python train.py --model="sound classifier" --n_mels=64 --hop_length=160 --init="torch_default" --lr=0.0014 --precondition_frequency=25 --adamw_lr_other_params=0.002 --lr_schedule="cosine"
Rows from block 7 of a small sound classifier, named by matrix and row number. Rows with one number belong to one channel. Each number is 500 + 40 x the weight over its row's rms, rounded and kept within 0 to 999. All counts start at 0. Numbers have three digits each.
After each channel's rows are labels from the 100 clips, of 14848, where the channel reaches its highest value: "responds to" is what is common among them. Only what is clearly more common there than usual is listed. The data: synthesized solo parts of chorales (CocoChorales).
# convs0: first width-9 conv (model.blocks.7.convs.0.weight, 112x112x9, each kernel summed), inputs 0-111
# convs1: second width-9 conv (model.blocks.7.convs.1.weight, 112x112x9, transposed, each kernel summed), outputs 0-111

convs0.61:488523473482493506513483416478555515480544520533487459463516499457569479541481476473519531592592535444458547538529494466515496506486517498496537509461434488434498510519479574596519570462492501476494562506503534449517560459487491510481536494485514590570484506474523572539562366531450562452498542463489516479464452506517484473442487545503
convs1.61:529516484507514495534443505497491486493489539455526535510494527500464524476523477487480499527460461579595536529532484536473472571580533545425491486526605477510467498515597451528484517536490510507470408495527546466435512563526485571482526481479578469546514450485498541563527551506534512491529481544513509471530569468467492550581564408550
responds to: oboe; cello

convs0.31:544516471457512543503540538502578487461473479484463507535476461432506472469573552570538506474388539449558502525525518477506398424483460503578520434552459464518448534521497479582489509516530569529480492513500470556470435448436493486512541463489487457501459515453493500467498496460530468533471448469449437510518484511472416508529473568515
convs1.31:544491489482441531515490432549570468483539517502387578505515494474482512460580475549488542491510482446523461473462469490506430457500479513605474545536502489568536506506518504570492499488573431429490531518451468539456487462512494464486445512482483461491477602402547469459542545476494502517545524499489492542466520502512493510539596540517
responds to: double bass; saxophone

convs0.1:484487482479549445429494457467499435470504490532570529503540488515502516488586460533570494508413532431486560540493565545489432543444526521478505448517516487567490490569568556571521486453473557535561522477544532423483512417456504483514509476521454529445526488498413491540490536553474502503460456513474505489493400498475456504484497512543
convs1.1:519509550515469545498480509483479516479473487551575551494524457490500507607502487547471559527566504511450510565549505543514448451507510504497518485531652528506506483527497487512465461504537470521500578586527599498536475500420514472529501536553611476514461459496551489457468566478489587516503486542547501455474509476457509525481477481486
responds to: violin

convs0.4:462545518528489433491459457515464452516516544493579539512531523519482499496537435459469573504499498435504493597512531542404416570501455542524508488488461532564522530516535572477438500493422534541531509541462615485505504552460503444494519519507452529503498532461496466457497462540499453492559484470426523453547473544533477523432498460511
convs1.4:563493450493491485497495441478423487489430462530487477536442460473492541515447472480538529543561429455492503467506500547487482473480515515491462449478556508522548479488538515576516514441475459495454476545521540508481438495402466465562420483466526485430501382539513426477498521472483533511493473507491505486608411476515497435457461478467
responds to: viola; note G4

convs0.15:523506495491480495537471461562518465514524440536459486580488486484504526420469561460542455529456436453501477552510557443591542417460518570470517524506648474569490494500506431446466448509471559573506557507482553493490538506458495546472527531523479484477479525492437506475479524535490552508481544547467518501546548521515543478482471535463
convs1.15:489522476511473525542478502534560460487482533540485419455512498486511504515468529486521580485518525518531430531503546534485482526464460500519473492496390477423497493515496491444419461463400401472534460487475465490442468470569498555494493496520523510416542494470567507570592522522539502553546442507505444542533493557516496572451539464514
responds to: violin

convs0.105:601510523535501500579486532467470555506548472547531473508487487545461454504503502549467455518454586583568463445540486529464502470540516495469505500497514460517499541451496521520456472541402532444524478505526560471513481507499418427526491520531481515522526407505504446455428528517480447451515506520423558539428565529432494478540474494505
convs1.105:450594458510586507423510532431518534487502525441461509480501438477460502496499467510531459511496415484468478473521480502473424564454529431554448476519439521492560494500568500598520566466471498518481490578541454540471500462515531541551533454463469512458450547431493461518528479450478500545486493453562475498520509467535488507421501540457
responds to: cello; clarinet; note C#4

convs0.58:471503541485482502527536454481496588560523519522572473540554539531547528500489460563549556472517559495483523579501532566553580512525574527477597466464467551517579487419495510536487533477456530485486512516492560454476465473499482433450522444494506476489455488465574441440514478470465578450479439440461510502464498490512463460474521502498
convs1.58:557546492606537557458532539510476515466485479454493521504480503474493503456507439428553578483536479476567462508540493481574530583543484547455548509490539475574476524550494519552494483526502513557536442512464514474528477530492533466460532525551536534495500528513452410401490472595527542461498568537529500569507537496527540478527509538550
responds to: cello; note A#3; note B3

convs0.18:499501541507473525484448511490511511502494442545523536524484584473571557508558523548506496505542548424504510512564586454503472458443499458455497471500554456556465470459445474519500520569507532478443469502556573487443525500563469507505520497522489500543503506526424588515519478517478514543484484552507516463499450509337436509436501519501
convs1.18:510528534543538558484424497492475522484501553453498570474478556494495488558526516537510489528525554537534613526532432482490472414516494505474468489449392497473564539594489542533453475435412451427522537501572512527541490519496536508543514514438471511495512450459445532549457525551475484482489492495549575505505474543497502485508544510449
responds to: clarinet; cello; note C#4; note B3

convs0.79:501576522524522515516460456465466461536480522479503460487478554559516510546526525461493438438517432453474436527459520571456447521490547538507501419457502533438497461480506566508515500501538495513505544471497512524498474543478535485451473530531489470500511584477577534584550497504520456582521588414507448410497442512542447496502498576537
convs1.79:451496501476484441501562421494492483482492427551514582443519511388507471464476491493582471540585535546606496519534506520544576456546507514489528482502537434514493528505509424472535532489539573537522480454450491406472480485511449500479477449502524565492503495497491511450515490513476597473483435541535507534551537510478480545518523509515
responds to: viola

convs0.64:497543570525493537462495512498542546557489557536569449495497539526531514466552409529478552446436555489486578496528554523515542576511507484548511503546477558548500502526537523583507497472516536476503589503523538441505474500447447536450481545533511496487532454475499413464500495576520536513493480518499578510469590489423456440493543490469
convs1.64:519511444509540507436491573460506485476526404479503542515455483454458465564489536494505490510479491511553462511526524512455455454505498496473551473426538435503482489531500473572521483508392479562485418572561467536500482501469440545555479472518507442472476498546470442482453536460513608507446439547533446488454525514475479518417499476469
responds to: bassoon

convs0.47:554499472479548549509416483505510470450523513494496450499523575521410494524446465477513486526512544443502553500586510503502575521477526483486581573531541510530480525564453444457517529482481529449486483481477551550409546445518507512495521483514505517512505526530536641456508436512464507485526516454447547505487493534469516434453506585458
convs1.47:455526573481472515523389520518505504501484511544530528534560547542524511586553541496547524527535567478532523535448525535528520569473558534483454512560462544482549520475516476530486492499432484537522523516524497468532533549563535507509501552511491504542515496530527528565443561487527499582544560530535524525473511457548414549453555400558
responds to: violin

convs0.2:502513483502463531519538458483492482451438487497418481516478550507466469506496436505502558517536582473438487519494515509463601465441545471462496520500527550550476543445493537525513490463475533515427536483479453554470451476440459550526488516432524521498459429521606518463572456495485577433464502516427522559472552469527544499510496580476
convs1.2:465512484538517503488497507491478494517500524452484564519563518578480468488503489460497497464480460501459469464538486506580559514492502544530454513521537445517477483464543481503472458525523540457473505493516486642523472555515454525554488473475425471619495449442490485449369473450511448495502543554485440529464501440505539467464459443439
responds to: tuba; flute; note A#3

convs0.3:505467456541541451495536478495507469474497536450511504419532456475502548548574510453502499564577537451530440586492516474437429512551518482406543527490416550500481517510530474529501561516452507441503490485503571450497472469491504437484518494516534537593536556471520477540529539523434477445548472507491523516549474527574463525456461548544
convs1.3:530549478481463454444475453478560480539442561473489519513516561507496475537573501484492579534474566504493540533532469487556598521459532542570510550510518492501492512465463511558499435498483533480536488450478507494440481592515472487554557543464598515517467472484558474500427519515437446415482470519509504549554493571491529519567529459514
responds to: oboe

convs0.71:424575504488461527498523464514556507520487514484525492481547503491511457486523428526489478487452513458494516520486504539462592491484457502532607546404471517542525490522499425507492553525540585410494466444515593507455501489519477554521508447529515531480519581601539480501535478435441471545488505507478486482470557464572435510501482515467
convs1.71:519424473509597503485425566486468492505476501445553481530506550552535501511522552501526478501500477490463485450483481479546483541447512497412477474506482525554527522473436541474558484515497505471494441544461463561556459482496495491486436519536491467532478469603525605473451575487513547456512422546596526509429572470518494492487484468497
responds to: bassoon; tuba; note A3; note B3

convs0.33:432479480474538522555442398509515485546456536501547506452495569469513458535464564558471493482463479484527582483514503490408425466495491453503485515399473478528531536526505440543462547509475514553540488466473501543439553475444571526585525451508542536497514468529451510547447474508515488538420518478542526493507512544417502509452510483475
convs1.33:496500459503513545475541482511515490458477456524543488578523520479521530542578486532419542522510571430452517477547519478512485448538468530493487533418440544436474466485508480488521473532522431557486471498473499515483490494488512438496579489491425513496503431452572417457527490524484452552483579510459535544509409487462495457568445584525
responds to: bassoon; note B3; note C4; note C#4

convs0.74:541506447487489511473575454484567525494435565545524494527504497498513494560462567551539536469527431475530523511536437489478526603533461545514524524468496466543546481445569437579520473562517459507482496420466539483506496505453419492482507498470507453552538466493484471473533537540493459463539426447479518536514571495494526399564502529483
convs1.74:456484510552564468472574522436455477486515435489485475490455495436485481459461519461508462453487571483505496537457497530426507547493460461416501471453465527482509534537515519487488512477616482457510461504525471461552467468420534502470505494481495474515569513523522472531514507498515582558448527503454457479457405470456458475641491496523
responds to: viola; cello

convs0.8:499510471530529483497552446452509471465475501485434557536510578467494532545518463528528443489473508493475431560442499546512458561549536490440517501509439553556517476438486495505446446449512603497480512497476513532438507485470410492597471517482564521536547473461486525447541441556483501529488504493457532516611520457501430516506466545466
convs1.8:495496551505487506442573464514547506530522537493528466539554536518442486485491480515496564523522538536463493484464519481592625491522462502501522476474543494529531553497463492532494533540501579493488507446586447626557456603508509517523480468442497508597484483496529490455445568482524455501487505526472540484468442493479530517439551526482
responds to: tuba; note A#3

convs0.100:466469483497473515464461468512519451578476485568552531516501520533465489499519463488507530518430455537466589517475472569509503456486601512450614470441522563558501524454516475517438434464482506492554579491482522446498517516512509614493476500508513552442476468540474475526494545494510492495429470472513573492447561460486456525554468518461
convs1.100:536476419543483494516448544465491494435529464520527494501354475400474533530421474515537471482447544437477504446454536504454445486486447505544473533426438477472504527473509517498484559532446480584512513587474486430495504569475566484543539477530464524515509495534503481513514516458487473478507561513565497508539503478481455476523523493431
responds to: bassoon; note A#3; note B3; note C4

convs0.43:527536537484505568520433472484540499570483528573493473455534476515469476620493466539548513491546560469468548527521511532468512461490513479501484509486505555497490521537484512505493475474448508420503516526472554525420541487577475458587586490433493488566525523440567603471515477532465505434514456529503563491456496509473523434432487511484
convs1.43:482538513509540510476467541537477479448559487453518534515567535542523559552531520457467499528511529516533581562521513530567493600544560538427550451554440567561582551527521430501468494476514482513498425476507469484501506498478543496515555538505386513512463470527480446517417500529548454509497453530516482500547523464485507540516517552546
responds to: bassoon; note B3

convs0.78:500590429506445540533529512492527467495493558562458495482524514470467417515538439544467515610503505493458535483529437518509491493514494451519509530476500453525469481505512498458462502421448531486492512467457479507465491472588537450552553492577518479521506495610594552485503474471473504522575483492486513461489469507557517445507419576456
convs1.78:474512509510457460431480487475483498475531454461568423466524551512519484453515525445426509516442480513493503477519509466480495525481518506527481472453438554563504537449541523537495497557552505526452503528503500521485475458483498532531425472544455495538467492579512545382402459445495461492528448532449413527455597539537454510520530426480
responds to: trumpet; clarinet

convs0.80:541567497512523538495504469543519460529470482510496489468506530526553460498514446516444443522526467425554471560493522467472512504495517562518509508467464472485445467432567465430521556539516507492532492494528601535456517504457499509473461463598474480548501554491561546508546478465493462502470522391576526401477454530408442506495541534487
convs1.80:526540576460401505514364473494507498519439517517503522485511488517487576516428476421529455495529525473498512524590512506498507524571543470560534506498555492526469460499505488458556456496553467483472480501515470490552552470465504408514503518450520473498479558506468485497563559525471493509485509474448513476509554454554373479529468531550
responds to: double bass; note B3; note A#3

convs0.16:487436559478550470503509460514490564536456558572563443508557481523455446433640491457493543514527518499484458496504519550513498413488497447529409542497494455498530510514469414478444433469478503537522522442479555450460481536527455528460454504460515443514545506487548484533501512523518468504458516497594466559475515525489552511515501529520
convs1.16:454528463502526493485459451500516508474518481501536490467449519521449496513572544534506545460499515595528489560556506588424456445541519527495454555489436447484464533514503517492485476455392501438511497509472458494520482510440505564490515512542473510388561470433459502504486468492524483432477485510525533448478417475446477490530523609531
responds to: saxophone

convs0.73:497500492467509448474556514443500493523466532531524459465602564443506479532518497466496495517519457438534542534461525495528476553531559483537507487461603474525547477575562457528551523472496482438515523559567514479488487457495484505539426456441562465533488563427497533516574446505440463473448436504542469510523451528538504500569512571530
convs1.73:443531528527461526493462521464535536509440421402514492463494467566508481547476545518525420477452465515472524410500509516500501445600520482503542477511595448432457531486577492460504469553542485444487451497517467510486451461469496429566491486516550527500491430436535535476472468502514472503505475527485447515514416438528488513572509508476
responds to: clarinet

convs0.44:488537533503555559513504556473612494474495462554456412531536536526507554555477460518548422497510546462460502498505557501520493493477548470595546516556579503519495490554539449403553474508448529522501524524501472595402519482503497576543480454529532506514473517521488542523462504528519484483468444491519464504479463493465516451522500581477
convs1.44:471532512583462558486443511518530520513556569474551507491558549526502458486546596367486490500472510458515526555563475503524529534483547448573516492487488550514516548507549506537478491527462538525496577536516492477547514551505502482539431518490503471473494478478466467473473570513509483545460501484567474500526520472571424577427497414487
responds to: violin; note A4

convs0.59:498482557474544490550414481451488493497478463459522474518476512449491464521494454531534505463496469541547521477535502495562527508504477500494466541492502462513544518374489542518570452487397495535525548504483491587499451492494496595551516522442477383486510509532540507502525481522531561536542478525491485507583535506475462424531521428410
convs1.59:494488514516511476472535514454513476558501476548501476524444471504469525460543507508509520549458508464482443492501506392498415417493479558530513477472636517481493516500474482527444507490516542457483478456585493437462510475476494489417475505474454527422502453566532438504544529517525487531423612517463502523472558504446490547432482486530
responds to: bassoon; note C#4; note A#3; note B3

convs0.52:529528500503534494492498501471489546349493530517402404434538489453500501505462418478505551507548478455505448542512502520489605539501449456595559468528494483499493487520506502479491498490521519475524492485501490576478583487499430476452483477452519478502522530536527503535425479489471516467514489504615536510467456512484490532484561521557
convs1.52:462454504473572486484490491469473474516503529411447517513543503602543522410497556521461511533478546471516489482520537505498527541481423471445525518545457461519473504493493533481465529514534555523497471525503507588478565451470457542473396500483628496521477501495512492542545509537467497479511447383475559476459454510499489490515589498512
responds to: double bass; note A#3; note B3

convs0.17:435537518560483514511464513501507512529489491480529383460481478491493526442462523510488507546451510497528574542492536571464530549510429389488443524544423445479547570499547461506467514564447525430511445492437556513450455451473523484514502503486476489572500488449539511497513483445488481496485489416548508544527448500561474438458450512488
convs1.17:480497500485466486513427536455490509504486446538585530510508513520481529517469461451481475473514507586509485551459420573534507480448522500558477476513445523549502425549492457469497503465504400465508489495525531546534484449500476412539421487464550474361482519544484465433443434529491462519458428500504472462503457466496535456491507467470
responds to: tuba; note A#3; note G#3; note F#3

convs0.102:541479463467496440507446469479495476520533445559518505484504435529519447411525493627495425515500490431495514498479451431503468619497511512419545514548531459554503504482536499480529491496475500485554501476504502516445469520527521543475540529446455513492533509507528474494547472457498481433495520467460513520450569479493493497443499638437
convs1.102:509523474493576529510492544554483481473474507513434596433517442446435462465557484521462438495468535507503483416508461490504493545522465469539495453527498510465518520537519469437478544482453480473469514460554470445526467537481545477518511505493530508555511658521573538518508510434487467552535465426488529498555534526593450523483501517516
responds to: horn; bassoon

convs0.103:531453533526469507508455474514486451468506453517544409585445536539480538451558494472538520510465545445554447429595448584542568495583510461522518460529481499496543512432502481545456526513413478460535529513486487497515473503508424421461533475503538454473511508531485431531442519486532472514470554522515443510474499525467493537473508489424
convs1.103:504497481532555556489534500519473497500573518508422489508469455498553536476457457464499494484535472562414490479455548494416449578394460532560468531469440510518530560481488539575506576480504499517492530504514545502452454481497538484481503495597641511468486531515493476484546476445523508522486518467526500468557486437505470485462504490430
responds to: double bass; note A#3; note G#3

convs0.39:564595481505485495519476497495554517418540452477495502525478490523476481376532418482530543474451522492476456458513514562472461555467442470507448505493514466517472517543467428464501382448461501517532472506482474485462492453535469513418528456567476405506562557518493530551499471560465501460534507514522466498494440480549521466487538496541
convs1.39:484490519502522529488529564651518526545506552450440527567551495524490526509551489459562529539522516540497437464532500478526517539509484519505486509504510458494478455495488433514544576500483506516530477441392497397539463469495435471468514543512556490542494588483531493460437426474467527555467512437555504554510513466533558490515494519505
responds to: horn; note A#4; note E4; note G#4

convs0.29:491623431436474492468482495513593427489518479459511600429565469494536516481475599509552534489508485487512558483573526509468422444497484534512513503471520524491478541546518456516481507512415486505498409513468461549540516508468491427518481514511429419558460474515470474475489556493519495532495502515494507432515561493471481484493501446494
convs1.29:466447498502548468485568496484488528481560516625462412553505535458526506445501485528470499514437527496537523551473461457495538513505457571481515522538486473529466495403493497490540514488532485457450507450508482451459509468549487566528516485516507561493503486509522561519602536518562553541481507544602399551466495479515467479431540502492
responds to: saxophone; clarinet

convs0.65:479531539492478544471533471451588519510508530541499428581404518494496517548523458580542512544457503513533514519559506440505533510521532460448547491546514467465569526468469601542496538453481460476470566463524541508468497459518399470544496521481490545577494446531492460523509448575474473495515478488498498544472422489403474469489493504519
convs1.65:447516462526520532470435533487457472490457469411549504524444556453516456523469487447514529484524563495536560503522503544400448548504549504526551459470597514592461450618512540519519540522502532498495516581583538504505504535458492504495513468458549528468469515495451490515535480526464480500434482536494426476474564517497465508529551489537
responds to: violin; note B4

convs0.84:478549515462496513504505456498547471480516531524489455560503498533483498476599452499504491491526477527513448531498560477460551472515553519507560554449495493495536487493467605593512513471506455495461475501413457546529466438509430485502564470517487510438529447583493527547464506466456481494493473477570450457500418450398461516579534471539
convs1.84:469477452523525522508448458494508505447569509516492450548573518475562535440564474473496517476486453491451446545504517565489531474453427511487463532505461494566469452564514428444483527453507529504511547500301559465558438473501499500495484488482464490440523449489524514519493447510489495508480578520539497488531471510485502499506551534521
responds to: saxophone; note F#4

convs0.99:533502511533505516452426529530472496471497511441504491527435478485458557443525498440468552519515528488468498496497420479644647493522436480504430478490500493481463502493548518440491496494448455428563487555489539510510526489545525584450490520476516487493514517501453459529494511517479503510478485458505495534440433503556465536506529400539
convs1.99:463457495543511498550517521528444556494450488474494431615483481558516502534459494540475536485477466415489509425470508461535577507452462507507484547502497495508500495517472510503509524486525472541475506459475520446530478422490437491409470546537651526474478484463524480499519517432515511479503486528379501466474445489519511472530415511460
responds to: flute

convs0.56:603506439499532538516515514472498524533541494516538489499560473455593547499430499469537536515515518462494417535507451461528510461521521516413553578423442492435533536479462607491533526481483486519487512473514458456461551467453455440488415473497508480442454521450563494499519449555506504496472527532451478577520509467522496465478537474473
convs1.56:541497485440559571525536500440530484407514515488484540536506443449503571480464488491571492520505459499525518546549519478530530566527571496497496494527495501556585581509483586467475483555528547565564475510583469513405515571540542502508526491446500531524526483518483556506558500502534517491493512540481513470569551509479504515498550510604
responds to: flute; double bass

convs0.19:467485531515515511492456436559577467449529471486461528519533618451492463502472544480451553561447529493532427532468534496493446548454473520679450482541512501565459449495481594477499506500444525514482452479494546480478494527469476499511521529569471480464478498540504448547474508472440528508468512515512478486501533514471433518485490466521
convs1.19:505484529505506491476466454494479509532499512490560438442611532580489478544539486525449454529504487591542512462529466508464527502515510483613539507505403506546492507556510382458498510493538469522509478491452490571537548438452537377431491516482528467490474460506512540506518472499496485480513442496522532496483471514470492424486507425525
responds to: saxophone

convs0.46:515541457514447545510432542565503603551543567588487423474545520530511479524547545494471505469495568533495574526513479476547510500511541498633508544538528552537552519562485479482471505480472489451414465498478497451474484539535491502510548486480515507555473482500518466485404554476539560473523454556518488518434524471481462470501465508479
convs1.46:467513490478515480464521504404500483425486433473493545469562524517501457473500546485527467472462506466564411536489504497527449555454505494346514487497429457444488544434469468508485482464477534512507501536467470449572503526505502570561467505479398491423511460530550471532499506532489513460498491449459492524500552476517535468442482433529
responds to: trumpet

convs0.72:539595415462481498537501460443478471504506440579462513514527481415509491471519490473470502571461471443530511472545485482513465485507523509511534530471428480515521504507504442526497507481470522446501467496465458446465500489501513539509493509513526497562561529561574625447534499534484484509547563457474458466474478399602506512411499545490
convs1.72:488580562524470552495478544498480511503495541506504435534512520518479500471522449476521464525475436529480513451485560512573533519508514504499515486561558555515502517540546531408477527510517539514508485516493536524481531536558522532502539478510477440487442488530546561506444448412439558563549453534602446469476633552478468537486497479444
responds to: clarinet; oboe

convs0.5:504502469517503442490603454509449505484530509499465456428494516503463483494491476466503510581465535469494501576496500432469438535459547567435529498507476530504499533455496521434506516499431541493516455504511524430553487541522462465536505530560525557560537488504478371513396491528464515473492437569416467510506477540449477498461519557518
convs1.5:448485469445509429481450407472518486454502483457482527509485487425507505519480478480563480490519481479514550503550445516537559573503502466514514500499485563537592518491505468516494521457388468490459517473507479537410481452517528504538474418510449574444478461531512422457470553481436564478476475487484502494487534473451456486416507410503
responds to: viola; note G4; note G#4

convs0.104:565490479453448460424489520416523490487607501499452470483490524543528516453517528504483498568516551523494496536551501566477496492493510444508465495486497514558551563481500465462461548495419461520482455490572531488560505413577467487518509518533490466503594516465541511473489462487490503503508494498513479488500444484343438441475547481513
convs1.104:462523549555491548504501507460521488514415533506431511485537512542467507584466455498452507517550510552448463437469485504488435520531530479519410461567461515509484484535521506486461522443528494479498550454481537437532471410503515431540487552534475477528527463534500394455453433469473475565477542420541512495553420507500490443517547503469
responds to: saxophone; clarinet; note D#4

convs0.36:490528476497490466494497428503527454599542487517481475493376442447504513515427575543517565534486511508512550460531461432532432540477505420510493480429480541468462519499439423510499537541493549463490424498501501454504491448515529514521494487536521562494443487527537525498519454521449473466506544476506402439560541516482469459494541561480
convs1.36:525525504482501556497606506437576441505431589519451519488393461490518500477513408528553557512470402519522431531483484525466524538407537522472541498451501486514478489505583486529487529511465485423467487515489550461497528537530452514482459447487503476493509487530478520481571521493454552469494558557539495582459508517490507514515482526535
responds to: bassoon; note A#3; note B3; note A3